config = dict(
    n_mels=64,
    input='log_mel',
    encoder_num_experts=32,
    encoder_layers=14,
    text_encoder_causal=True,
    text_encoder_width=256,
    text_encoder_parallel_block=True,
    text_encoder_positions='sincos',
    beta1=0.9,
    eps=1e-10,
    grad_clip=5.0,
)
Rows from block 4 of the text encoder of a small contrastive audio-text model, named by matrix and row number. Rows with one number belong to one neuron. Each number is 200 + 40 x the weight over its row's rms, rounded and kept within 0 to 999. All counts start at 0.
After each neuron's rows are labels from the 100 texts, of 14976, where the neuron reaches its highest value: "tokens" is the input token at the peak. Only what is clearly more common there than usual is listed. The data: single notes of musical instruments (NSynth). In brackets: how many of the 100.
# fc1: MLP up (text_encoder.blocks.4.mlp.fc1.weight, 1024x256), inputs 0-63
# fc2: MLP down (text_encoder.blocks.4.mlp.fc2.weight, 256x1024, transposed), outputs 0-63

fc1.572,249,253,237,241,159,257,221,195,203,217,243,173,135,229,152,201,149,153,161,201,188,263,170,146,208,165,240,178,147,195,168,250,192,216,135,159,184,183,283,173,145,212,237,229,257,280,224,166,177,250,214,261,202,179,199,247,170,226,236,245,142,155,223,207
fc2.572,270,248,205,187,137,222,186,144,236,148,245,170,169,177,163,131,224,137,168,204,248,257,181,141,214,243,198,247,137,167,245,163,248,248,213,134,194,239,262,196,199,230,151,186,230,227,246,223,206,244,219,238,203,167,137,180,179,161,156,138,222,151,255,161
tokens: "bass" (100)

fc1.508,193,250,166,159,207,177,197,188,211,200,268,192,224,233,214,231,260,182,257,200,120,214,180,164,133,181,242,181,159,249,173,196,189,214,214,255,241,240,185,232,242,183,189,127,239,186,152,283,165,170,262,251,262,144,153,185,198,228,196,217,133,206,194,208
fc2.508,243,262,182,181,231,184,202,208,220,169,266,155,267,164,153,220,227,138,222,196,146,195,172,183,144,215,314,206,140,227,173,218,263,202,160,177,163,202,154,232,189,225,213,161,190,177,142,207,145,228,228,220,274,160,215,235,248,148,254,170,156,149,179,223
tokens: "<end>" (62); "3" (38)

fc1.679,234,240,217,126,233,265,209,196,213,163,279,176,173,234,176,212,259,227,220,189,249,194,185,176,167,217,138,254,247,210,140,206,169,282,167,199,166,304,233,176,233,208,252,180,207,251,211,187,273,243,234,210,203,132,198,140,231,251,151,222,192,237,149,169
fc2.679,183,187,168,180,199,197,185,171,243,262,165,228,143,157,161,165,136,210,227,208,164,247,236,173,255,174,192,167,163,212,166,143,210,212,232,200,180,207,240,244,137,162,235,203,203,132,171,157,241,243,241,222,176,199,180,193,238,196,183,227,183,262,225,254
tokens: "127" (34); "50" (23); "100" (16)

fc1.375,165,132,241,148,140,172,208,219,272,233,165,211,136,195,227,163,245,180,174,257,222,159,238,178,205,126,205,203,240,272,236,170,137,159,134,204,216,279,141,159,199,156,205,218,279,203,243,202,220,228,172,148,196,165,162,181,184,207,160,216,169,249,157,206
fc2.375,108,242,214,155,198,200,146,266,178,227,186,257,100,176,152,137,217,195,177,136,259,111,282,183,179,237,258,189,223,184,188,265,197,236,128,220,237,194,211,153,257,226,213,219,153,202,191,234,184,232,209,266,179,243,147,246,259,190,204,127,216,273,221,189
tokens: "f" (100)

fc1.399,272,161,204,183,140,210,251,137,183,208,183,147,213,200,171,183,149,164,156,216,217,154,215,164,217,256,183,204,232,200,137,261,206,162,254,190,239,214,232,149,258,181,193,261,233,172,154,172,232,150,194,185,217,243,233,223,242,186,269,193,193,142,266,188
fc2.399,208,166,112,183,151,141,209,227,234,194,216,217,283,215,202,260,247,251,162,180,199,232,173,146,186,223,267,202,149,198,151,153,266,235,167,167,127,216,277,185,210,239,114,219,156,163,163,122,266,220,128,155,223,231,165,213,234,175,235,201,187,141,159,126
tokens: "2" (37); "c6" (26); "g1" (21); "c2" (16)

fc1.39,232,252,238,203,213,165,239,184,252,159,203,183,185,249,125,202,198,161,178,247,232,195,198,200,231,175,202,191,213,225,137,174,246,171,233,161,139,286,231,170,188,195,138,163,193,154,220,196,255,200,205,246,205,217,152,156,141,215,165,214,217,242,248,163
fc2.39,228,134,204,192,190,196,185,224,219,214,152,230,231,163,155,214,230,224,267,117,235,187,149,241,236,162,213,173,159,180,146,261,247,168,163,245,188,174,199,244,239,197,232,182,126,175,207,171,180,236,277,230,177,220,122,213,216,231,145,180,262,208,174,287
tokens: "3" (100)

fc1.709,238,149,168,212,141,269,206,207,267,160,275,249,181,256,202,170,208,156,168,266,203,185,209,248,254,258,216,251,194,143,178,179,243,186,265,162,242,214,222,187,231,220,191,143,170,241,201,125,155,166,164,217,228,203,266,180,246,168,261,271,192,208,166,119
fc2.709,151,229,249,136,255,233,208,221,242,247,185,164,249,198,242,170,251,198,174,228,210,206,180,243,247,111,204,240,158,175,137,150,187,156,161,159,184,226,217,220,230,177,169,145,183,200,175,191,181,222,211,159,269,262,231,178,181,237,172,135,241,195,184,239
tokens: "2" (100)

fc1.734,227,212,178,147,166,259,192,223,262,150,262,221,245,274,199,174,283,191,228,259,217,266,185,214,203,236,230,175,152,181,150,220,186,154,247,240,223,244,177,176,138,133,213,296,199,211,166,182,249,174,249,311,243,164,173,212,249,187,243,184,204,175,237,163
fc2.734,220,191,128,228,204,201,280,168,171,160,207,234,178,168,264,169,241,155,213,199,190,193,247,105,285,158,214,264,174,196,241,218,220,188,176,192,206,227,190,143,243,214,230,189,204,255,272,242,122,137,236,207,226,213,193,248,245,218,129,247,230,314,222,249
tokens: "g4" (73); "4" (27)

fc1.428,193,207,153,187,192,267,258,229,183,191,261,237,195,164,233,221,233,162,208,228,178,253,217,284,202,230,173,122,133,267,149,249,190,217,163,220,241,198,174,200,149,229,155,245,211,205,218,189,160,213,228,266,237,205,275,216,183,285,225,234,135,131,199,182
fc2.428,212,238,217,222,211,192,223,195,119,201,235,233,203,103,205,205,223,172,256,238,139,192,199,165,199,181,213,218,155,169,218,283,259,180,165,182,194,198,142,188,253,172,182,249,127,229,206,207,104,186,228,239,222,218,223,232,279,226,228,240,171,154,196,261
tokens: "<end>" (73)

fc1.593,250,177,173,178,157,183,153,243,152,269,210,226,218,165,207,211,279,180,223,223,213,242,249,112,211,200,189,183,204,253,177,209,226,233,163,206,236,222,291,168,206,232,145,194,165,295,205,164,152,167,187,236,268,188,264,180,262,211,259,225,226,237,181,123
fc2.593,163,196,183,214,246,201,209,227,174,217,205,148,208,136,147,200,257,228,194,209,218,236,220,279,139,193,252,129,189,228,178,203,168,162,136,165,153,257,171,182,283,185,198,159,200,204,168,213,216,196,118,178,194,181,166,184,228,156,177,136,210,204,227,190
tokens: "c" (85); "c3" (15)

fc1.325,270,185,124,220,187,158,186,146,281,221,218,158,256,242,246,279,196,194,271,258,187,271,261,238,189,207,180,197,256,238,153,138,201,240,246,181,201,138,233,218,146,179,210,188,180,212,171,125,168,251,254,221,213,192,172,243,235,194,232,227,247,255,235,266
fc2.325,166,163,183,202,202,283,188,158,277,200,187,170,134,157,138,260,293,198,168,231,202,284,195,235,175,188,258,256,222,237,205,228,221,176,267,265,246,212,157,264,189,190,209,239,152,199,166,140,181,175,122,199,126,167,177,163,269,230,205,179,242,188,241,152
tokens: "bass" (73); "f1" (27)

fc1.511,180,166,251,172,119,222,260,177,209,264,257,195,159,196,161,267,264,255,265,135,260,176,232,131,217,263,158,210,222,250,234,240,225,207,192,200,171,273,208,178,160,171,263,229,234,195,206,257,192,165,154,206,139,248,152,188,228,166,225,267,176,243,241,219
fc2.511,158,251,200,244,191,167,161,233,211,232,235,166,183,206,138,226,212,251,225,142,205,150,228,155,210,202,150,222,170,156,217,225,264,192,245,213,223,207,176,220,243,187,170,210,116,194,270,232,179,173,170,217,144,205,172,170,248,241,138,183,188,238,245,254
tokens: "f" (100)

fc1.415,160,163,192,175,190,228,190,247,202,153,229,235,258,207,202,217,256,156,163,257,122,232,175,161,235,194,140,181,155,280,134,155,185,232,131,239,263,265,142,205,229,261,180,182,196,243,204,160,144,147,256,175,281,213,245,235,218,207,221,180,189,181,275,152
fc2.415,253,258,231,207,275,235,182,192,160,227,162,163,182,169,186,209,265,170,194,190,174,298,185,212,226,144,206,197,146,178,216,242,175,162,148,164,178,228,205,212,261,194,208,158,155,196,125,214,166,147,201,151,209,221,155,183,220,199,202,251,212,216,223,261
tokens: "2" (100)

fc1.639,152,144,173,225,155,278,232,205,197,165,173,221,148,185,217,168,173,199,230,129,213,196,215,215,261,201,144,241,222,290,209,182,164,181,203,237,213,296,184,186,231,132,234,193,195,237,221,199,215,200,199,196,143,235,178,236,184,262,163,302,193,262,118,202
fc2.639,144,189,223,176,209,177,200,215,183,150,200,262,175,270,214,156,165,129,182,128,196,62,275,157,197,173,201,183,222,240,206,240,210,202,114,192,256,215,170,194,190,228,186,202,200,248,262,144,209,226,272,237,208,227,188,210,239,222,163,179,179,247,178,242
tokens: "," (53); "<end>" (45)

fc1.149,238,222,198,196,124,164,238,217,201,152,192,235,192,220,210,206,196,236,175,269,210,209,158,215,193,176,238,237,180,238,171,158,161,193,243,127,234,210,280,197,247,238,137,248,215,165,144,238,250,233,219,151,214,159,210,266,217,271,249,197,213,161,247,229
fc2.149,121,191,165,253,184,205,165,254,241,170,145,174,154,245,232,170,191,172,225,250,269,296,170,246,137,139,161,161,251,141,261,138,233,260,152,135,153,234,250,240,203,245,153,219,168,253,174,187,249,148,136,145,249,207,265,146,162,235,138,244,150,234,239,209
tokens: "c" (52); "c6" (33); "c3" (12)

fc1.312,277,161,210,162,210,173,158,184,220,266,240,132,252,239,220,234,185,170,165,170,199,260,153,264,233,246,178,173,231,242,148,175,257,156,190,150,144,192,155,218,164,212,141,233,248,223,239,206,162,199,242,225,242,143,148,262,202,218,250,228,197,218,279,163
fc2.312,148,219,255,218,169,192,207,219,218,164,251,223,249,179,206,229,237,131,196,224,219,244,227,142,240,165,158,196,116,159,180,124,197,137,275,260,174,212,234,158,134,217,148,252,203,129,147,160,213,213,255,201,223,155,216,218,200,156,261,215,160,135,248,217
tokens: "c" (61); "c4" (22); "c6" (16)

fc1.487,158,237,153,193,202,191,246,192,169,172,265,179,162,256,203,242,265,233,232,253,152,170,160,276,217,266,192,243,197,222,213,228,169,204,168,190,175,222,242,167,158,253,242,262,135,151,197,175,276,193,239,169,175,252,254,266,227,246,176,142,220,224,272,238
fc2.487,145,230,167,260,146,238,175,260,182,225,162,210,234,148,261,232,233,215,242,233,185,248,211,204,216,172,200,226,247,153,202,149,197,238,143,161,170,226,187,178,195,199,170,184,185,167,165,158,151,247,135,189,158,257,274,132,157,178,124,139,161,166,156,203
tokens: "2" (49); "<end>" (38)

fc1.667,177,231,106,194,144,133,185,163,226,233,198,210,186,200,156,228,164,176,165,262,270,278,170,265,233,239,147,168,185,156,264,176,230,190,211,196,156,201,177,226,219,113,187,212,236,147,205,191,229,178,228,266,219,190,215,162,191,248,208,181,257,255,254,159
fc2.667,187,202,133,229,173,154,196,181,218,223,169,146,197,157,214,164,134,267,307,230,176,182,186,116,224,174,164,193,251,108,234,170,225,231,205,141,194,194,190,234,215,185,217,230,217,186,226,164,181,138,269,270,193,190,237,210,198,211,223,184,187,221,146,225
tokens: "<end>" (100)

fc1.46,218,205,221,134,167,211,201,233,191,224,265,209,232,207,170,178,266,238,175,252,213,235,285,252,146,166,206,209,196,210,176,260,151,153,268,182,152,239,255,270,221,122,240,160,207,256,226,111,208,295,203,244,188,207,196,207,264,258,257,191,270,228,161,244
fc2.46,217,196,219,151,133,201,216,219,218,196,230,169,99,170,112,140,205,195,204,281,285,239,262,278,208,211,233,195,284,164,266,227,172,180,216,152,181,174,212,194,229,154,280,219,162,263,203,217,235,203,186,186,89,226,207,186,211,237,214,159,230,247,229,199
tokens: "g4" (58); "f4" (30); "4" (12)

fc1.473,253,177,214,128,182,207,209,229,278,179,177,231,179,146,221,160,263,197,262,174,206,178,183,158,215,231,154,119,224,209,160,160,241,201,152,234,158,186,190,177,198,244,288,238,145,214,249,224,177,176,141,168,212,181,223,223,167,185,250,182,221,134,165,214
fc2.473,193,182,180,178,166,229,104,220,209,140,188,265,243,245,166,223,144,168,209,198,170,233,241,123,202,239,252,169,143,250,223,213,296,165,265,202,167,181,133,234,226,232,201,256,268,197,228,237,176,180,237,185,155,189,148,168,198,222,178,183,252,237,245,171
tokens: "g4" (44); "c8" (29); "4" (24)

fc1.298,160,185,191,162,212,224,251,204,159,178,211,174,221,223,126,192,246,200,162,176,231,176,270,143,239,164,187,191,215,169,180,225,196,164,211,158,195,172,166,218,235,206,139,217,293,247,206,231,183,220,157,184,171,191,215,224,172,245,247,259,155,203,153,235
fc2.298,173,172,168,176,146,259,170,171,231,232,212,231,241,173,223,150,241,185,223,169,187,282,176,191,182,224,190,178,134,217,218,268,219,179,179,245,185,168,235,150,202,204,161,214,222,148,190,228,257,232,176,197,240,213,165,241,269,187,238,166,175,213,218,210
tokens: "c" (52); "c3" (10)

fc1.181,233,144,192,147,186,216,187,215,260,253,243,206,241,179,185,219,313,168,256,200,245,223,257,197,163,244,204,161,177,189,182,244,134,205,186,196,154,225,176,236,134,168,198,259,271,228,242,149,251,233,211,260,158,176,206,187,233,256,189,267,254,154,177,175
fc2.181,223,162,207,141,146,257,209,175,234,168,250,188,180,196,148,229,216,196,271,225,285,200,264,183,157,143,295,159,212,247,179,145,159,178,144,209,230,242,143,214,233,147,224,203,165,213,248,165,256,172,221,185,178,177,153,225,225,191,178,239,182,257,218,205
tokens: "f" (100)

fc1.715,238,161,125,157,142,210,238,226,174,239,229,208,172,194,144,208,254,168,162,242,158,210,257,247,136,227,149,182,205,187,214,248,255,223,250,264,144,254,166,236,167,215,244,213,185,187,244,164,198,194,208,210,184,167,229,188,233,267,206,221,184,236,239,150
fc2.715,195,191,201,208,231,171,165,190,187,246,175,232,143,208,214,155,165,170,191,234,251,150,217,230,236,155,212,211,267,189,272,176,200,219,195,159,185,240,190,260,231,180,194,146,182,235,290,143,162,242,240,228,241,187,233,163,244,195,226,169,205,199,217,175
tokens: "3" (50); "<end>" (50)

fc1.714,169,223,186,131,186,196,174,204,174,170,236,176,290,222,202,254,270,201,171,224,200,242,146,130,165,136,216,161,262,231,134,153,148,171,220,211,205,295,265,175,143,118,251,224,177,174,184,178,170,272,200,199,199,159,203,178,261,234,219,253,182,166,192,128
fc2.714,218,254,240,171,200,146,155,165,166,170,229,184,230,187,198,154,202,209,133,175,220,162,170,146,157,124,236,180,243,220,154,164,255,241,241,192,141,202,210,209,175,205,175,217,254,222,112,229,145,237,163,255,261,233,273,185,217,243,167,173,204,208,159,154
tokens: "3" (59); "<end>" (41)

fc1.28,220,171,185,151,239,192,236,164,273,222,214,203,180,248,157,219,151,203,189,182,261,286,171,238,146,248,213,144,157,197,247,244,209,221,177,158,246,178,203,151,173,188,242,201,282,233,151,212,211,226,164,147,248,154,242,247,196,238,150,200,170,173,254,146
fc2.28,217,202,199,226,141,234,228,166,218,222,228,250,169,120,161,239,145,239,158,241,219,202,260,154,179,157,162,237,186,189,243,102,177,207,187,201,159,193,271,166,262,255,216,205,251,195,226,262,174,238,289,258,190,176,209,199,205,112,156,144,287,196,133,174
tokens: "<end>" (100)

fc1.167,234,197,170,186,136,251,182,213,266,193,218,154,175,192,194,158,274,227,145,230,246,253,169,227,169,250,173,239,157,216,213,167,139,175,253,172,181,224,215,215,179,186,219,232,262,263,184,144,188,226,170,317,198,198,198,147,193,248,211,174,258,162,208,215
fc2.167,218,201,177,209,144,260,154,183,189,156,268,159,172,249,229,125,256,238,150,290,207,212,214,244,196,138,205,185,197,138,216,228,234,207,194,221,191,224,219,134,223,166,247,284,135,274,261,180,225,237,194,184,193,210,199,258,244,199,189,180,166,205,188,128
tokens: "4" (91)

fc1.42,223,223,147,246,131,188,255,244,223,212,185,216,240,197,170,160,195,181,218,222,222,169,159,238,194,262,136,161,179,193,227,215,144,260,238,178,240,236,190,236,206,173,186,233,150,241,271,186,249,169,142,168,219,184,151,171,191,170,188,253,186,144,266,129
fc2.42,95,192,258,182,207,126,259,197,162,233,135,168,155,162,200,136,188,206,233,167,157,156,178,251,192,259,217,191,175,180,297,198,222,239,210,143,222,189,150,256,222,197,201,226,193,270,284,163,202,247,207,224,178,227,271,151,246,188,183,150,216,232,191,202
tokens: "127" (21); "25" (19); "50" (19)

fc1.48,257,152,218,153,187,185,252,183,200,224,214,142,269,158,240,174,183,146,146,223,123,231,161,248,211,220,249,223,237,195,199,201,240,171,256,237,155,262,154,233,211,143,148,187,259,173,205,218,218,261,145,286,200,176,226,159,209,271,236,162,254,204,154,215
fc2.48,254,216,151,152,214,165,159,122,261,214,217,200,210,189,203,199,217,269,195,217,200,201,254,226,125,141,217,162,196,164,195,180,184,184,260,144,254,161,188,165,273,165,171,178,198,171,216,172,212,256,159,193,191,236,215,227,165,215,207,142,209,254,149,175
tokens: "4" (61); "d4" (29); "a4" (10)

fc1.646,239,252,239,176,173,244,137,243,239,148,270,197,163,233,211,186,178,199,198,315,265,237,248,224,187,195,236,228,195,233,239,247,196,155,258,174,126,237,179,182,200,114,206,228,291,243,153,169,248,217,230,214,140,195,139,169,256,203,237,273,246,179,161,208
fc2.646,264,178,192,202,223,271,199,166,237,183,194,243,131,175,218,152,190,246,172,260,285,261,268,223,192,210,239,243,208,190,233,155,165,221,202,142,213,154,193,167,240,169,244,187,204,172,191,209,145,146,144,233,190,270,177,132,220,163,131,191,257,193,269,165
tokens: "4" (61); "g4" (39)

fc1.694,171,230,171,252,185,238,220,154,166,150,246,190,227,236,126,269,259,149,222,176,131,168,216,197,187,202,148,154,146,256,139,163,204,190,161,177,223,284,152,195,169,158,227,239,259,201,166,177,250,172,174,277,258,188,190,172,153,226,206,285,193,169,280,253
fc2.694,210,237,253,168,204,193,200,167,122,138,187,191,186,147,207,241,235,207,258,205,140,79,222,194,152,180,223,164,152,210,242,196,194,128,142,153,220,256,182,167,249,222,157,241,235,217,210,222,163,228,250,250,226,201,216,170,291,132,173,137,142,135,233,234
tokens: "3" (92)

fc1.405,234,207,185,204,208,197,245,260,197,261,240,218,141,216,177,139,197,208,193,148,195,264,211,221,179,217,157,197,191,250,155,250,232,160,157,206,182,260,178,163,128,166,247,182,279,176,282,253,175,169,184,166,214,215,177,251,207,233,181,210,153,213,208,170
fc2.405,182,235,271,150,188,207,228,251,261,158,152,249,206,181,176,201,185,177,202,140,211,183,184,210,136,164,197,215,213,143,136,227,222,200,276,187,183,194,211,205,206,264,162,254,253,148,212,260,196,161,194,157,199,201,216,218,194,198,250,203,218,240,174,242
tokens: "3" (86)

fc1.394,246,177,233,163,231,166,256,259,159,246,182,219,194,177,237,134,212,265,244,152,164,207,244,172,233,180,250,214,169,243,118,215,225,213,131,172,178,191,218,254,149,142,253,218,264,198,216,188,212,209,167,260,260,235,219,222,223,223,268,166,237,157,156,191
fc2.394,228,209,202,169,175,161,208,168,245,160,180,188,227,186,273,253,268,225,192,163,142,211,148,253,215,180,164,225,186,220,195,152,181,187,201,142,267,206,137,152,209,218,157,205,163,255,171,216,191,204,190,213,265,178,208,132,223,126,214,127,227,155,187,134
tokens: "2" (31); "50" (19); "25" (12); "127" (10)

fc1.94,229,235,250,203,173,192,180,163,186,167,238,172,309,190,177,145,238,270,167,282,189,277,169,204,194,179,212,195,220,217,159,196,145,200,258,178,169,168,215,280,143,177,141,250,224,237,167,178,176,213,167,275,217,166,154,136,202,227,157,257,247,143,194,241
fc2.94,185,244,202,191,159,241,147,160,213,233,253,100,137,171,157,186,186,146,182,243,269,201,226,145,202,168,172,232,247,82,265,233,235,219,290,178,171,219,159,210,165,201,218,218,182,239,272,145,244,186,211,224,183,227,184,248,246,229,152,131,224,249,146,188
tokens: "<end>" (65); "50" (10)

fc1.686,240,170,248,199,151,247,160,164,174,284,261,137,225,270,228,169,229,175,184,252,193,201,253,278,223,188,232,154,138,163,234,244,206,157,170,192,129,189,236,174,257,136,244,155,208,193,246,177,254,202,238,202,232,236,186,221,182,144,165,217,243,252,238,236
fc2.686,270,184,254,212,195,249,222,223,228,180,147,193,143,215,201,204,200,180,274,246,169,217,212,129,241,204,218,228,188,216,130,149,250,220,227,276,226,154,247,208,186,160,255,189,238,232,230,216,144,165,227,163,163,193,144,199,219,171,125,196,209,243,274,203
tokens: "4" (54); "50" (12); "75" (9); "25" (8)

fc1.151,208,188,143,225,167,223,234,257,196,252,216,187,164,160,110,267,228,169,183,207,198,154,190,162,179,232,205,169,247,238,235,168,228,268,212,220,152,265,215,258,171,162,204,163,189,199,212,197,214,237,191,223,206,279,126,259,137,179,224,267,214,234,172,178
fc2.151,167,194,243,199,215,216,215,196,234,193,204,216,191,212,195,232,199,238,199,170,212,88,240,167,239,157,154,216,143,116,249,158,205,234,249,154,211,221,193,171,252,176,271,209,151,198,183,259,255,216,206,151,130,190,104,206,228,171,184,148,252,259,209,259
tokens: "f" (100)

fc1.700,217,215,140,173,129,169,225,233,216,164,239,212,261,207,190,199,140,219,201,261,166,233,199,252,245,161,225,246,180,234,211,220,154,160,149,219,246,235,235,239,247,122,186,167,281,159,167,146,156,231,185,195,163,214,232,177,226,251,235,175,185,163,204,210
fc2.700,169,252,170,185,240,226,179,182,246,171,199,148,171,158,159,223,178,197,148,188,194,255,255,244,157,190,150,192,145,225,136,278,139,162,179,261,223,195,244,263,190,203,241,240,179,153,160,174,149,169,210,198,159,261,156,204,188,181,210,205,256,241,221,157
tokens: "2" (97)

fc1.640,277,175,233,182,169,188,201,218,215,219,285,172,183,219,130,249,275,271,271,182,172,201,145,142,228,152,183,151,239,199,214,213,206,147,139,155,132,185,185,182,240,138,222,236,161,245,158,243,257,145,225,247,164,199,249,146,190,252,228,228,169,233,230,225
fc2.640,152,213,142,269,141,252,166,169,196,147,244,148,224,212,190,161,275,194,200,268,211,205,283,247,197,187,212,254,231,204,237,215,240,221,229,244,222,140,178,212,158,113,209,278,180,158,260,202,240,165,134,169,172,213,185,203,224,217,190,203,169,240,150,186
tokens: "g4" (99)

fc1.113,230,174,141,218,250,199,215,256,172,153,228,193,198,208,192,233,277,165,160,223,182,155,188,162,140,192,231,141,164,190,151,251,220,191,143,206,175,289,259,207,180,224,128,233,149,258,147,250,240,189,244,232,202,199,202,192,178,204,192,203,203,169,266,256
fc2.113,205,241,219,183,289,200,226,232,157,187,146,191,232,228,208,242,249,127,162,149,139,170,244,200,208,152,329,122,235,251,183,169,205,187,122,240,206,242,125,194,235,186,183,211,253,152,187,269,161,230,249,194,295,159,245,219,228,145,224,133,160,226,232,214
tokens: "3" (55); "<end>" (42)

fc1.444,157,214,244,138,239,157,146,178,255,261,179,156,155,241,208,164,183,189,181,193,164,208,150,244,148,241,206,140,128,259,217,204,170,162,147,234,242,248,249,177,191,268,179,164,181,150,193,180,268,201,219,196,266,201,135,191,153,227,239,163,243,247,160,256
fc2.444,199,156,208,241,139,262,146,173,212,185,166,210,220,229,140,132,164,201,253,154,134,166,177,175,162,227,238,198,196,248,228,240,192,176,250,140,171,151,204,224,189,260,137,244,170,152,176,255,206,176,157,186,247,153,162,237,154,129,257,149,258,153,262,227
tokens: "g4" (27); "g3" (24); "f3" (22); "3" (22)

fc1.34,225,201,170,201,233,222,212,259,223,191,220,166,225,169,152,181,300,153,170,215,122,196,217,176,115,267,238,101,147,253,174,210,252,267,152,241,216,210,275,255,153,202,213,231,196,179,149,193,246,267,208,260,256,190,229,192,258,263,185,183,239,204,201,200
fc2.34,158,189,236,203,275,220,182,167,173,216,178,218,190,158,176,154,220,134,205,197,201,149,230,167,167,216,306,172,123,231,207,245,185,222,185,159,206,176,211,241,233,233,160,224,220,215,197,139,149,232,269,209,255,140,270,201,302,168,183,132,210,210,204,230
tokens: "3" (50); "<end>" (35)

fc1.256,207,231,244,193,236,248,224,175,254,175,245,229,161,237,222,217,245,248,254,170,118,141,259,230,167,172,224,131,201,178,259,201,204,218,193,192,233,280,221,217,226,215,239,149,219,268,134,165,132,265,245,162,159,199,161,203,152,262,230,266,138,214,228,157
fc2.256,259,163,188,153,272,233,222,151,172,183,182,112,242,154,158,183,237,248,187,215,201,168,145,205,244,145,181,123,156,195,236,228,250,145,258,124,153,247,195,208,243,259,249,187,269,192,245,150,189,257,239,233,178,147,227,173,258,246,212,194,187,222,186,281
tokens: "f" (56); "f3" (44)

fc1.702,195,131,181,236,108,209,219,232,150,223,228,282,196,244,172,220,224,141,170,224,207,177,189,165,248,208,187,240,164,218,232,213,206,197,178,167,204,201,276,194,205,175,211,223,236,224,196,160,135,208,200,283,214,255,238,249,302,243,186,273,204,251,184,129
fc2.702,169,204,186,231,280,144,191,232,213,191,137,228,237,106,197,203,217,225,175,236,184,262,181,214,126,154,300,168,229,192,232,184,160,162,186,126,148,218,200,236,283,174,200,206,170,138,190,228,224,199,212,197,230,150,182,165,171,191,147,205,155,218,197,210
tokens: "2" (89)

fc1.698,209,201,172,147,149,183,171,169,245,178,150,163,155,171,217,198,224,152,139,133,207,218,206,180,239,263,240,205,250,137,196,184,258,143,243,143,256,170,246,189,128,225,233,254,214,175,221,233,154,134,187,221,251,150,186,151,198,250,183,183,190,206,190,248
fc2.698,261,238,260,151,223,209,137,130,163,227,263,181,197,171,242,238,189,208,149,283,167,194,259,165,234,179,201,181,236,218,203,247,166,190,173,268,169,227,139,272,265,168,265,145,200,242,233,260,149,134,175,241,246,255,223,160,201,174,232,216,182,180,196,199
tokens: "g4" (54); "4" (46)

fc1.750,267,148,201,193,182,183,156,277,169,182,235,209,163,130,198,159,238,224,212,194,245,183,274,190,210,248,192,214,193,218,165,182,167,149,166,214,169,234,179,176,257,133,290,211,266,184,201,191,200,249,214,152,158,176,199,145,232,221,235,150,262,236,250,274
fc2.750,225,269,168,177,234,193,189,218,232,175,128,179,157,307,136,202,156,245,161,226,231,212,209,210,218,183,243,128,231,278,259,235,201,132,174,226,172,231,184,227,159,154,261,198,227,184,222,104,249,181,188,257,199,243,235,243,207,177,184,135,190,218,217,195
tokens: "," (66); "5" (34)

fc1.412,181,243,200,133,255,167,211,178,216,267,180,182,237,193,138,229,211,259,203,215,222,261,200,252,207,211,224,149,124,283,215,207,218,170,193,172,192,186,224,251,138,177,155,231,189,213,151,97,186,217,179,306,262,220,243,162,189,177,241,216,254,134,278,193
fc2.412,144,233,193,187,185,233,188,164,214,168,224,211,182,195,221,152,148,188,235,198,211,203,285,169,179,164,212,227,165,217,155,231,280,187,219,187,227,233,111,159,186,190,197,206,195,182,229,149,171,221,291,192,164,144,243,256,268,233,199,189,154,257,127,211
tokens: "127" (24); "25" (15); "100" (14); "50" (10)

fc1.270,267,211,220,168,214,158,216,146,149,252,206,145,229,146,199,196,135,142,256,141,180,184,164,179,227,169,108,247,217,175,236,185,211,196,164,168,140,188,213,207,224,146,129,280,218,210,196,161,147,206,131,236,146,133,161,240,138,190,174,276,169,209,196,193
fc2.270,156,261,248,251,208,187,237,231,164,258,184,223,171,242,196,125,148,154,164,172,151,169,235,135,214,202,238,265,151,164,137,213,192,165,273,152,275,227,173,155,188,183,234,167,147,178,240,245,139,192,268,191,173,212,154,168,191,178,188,249,222,279,189,160
tokens: "<end>" (66); "50" (14); "75" (8)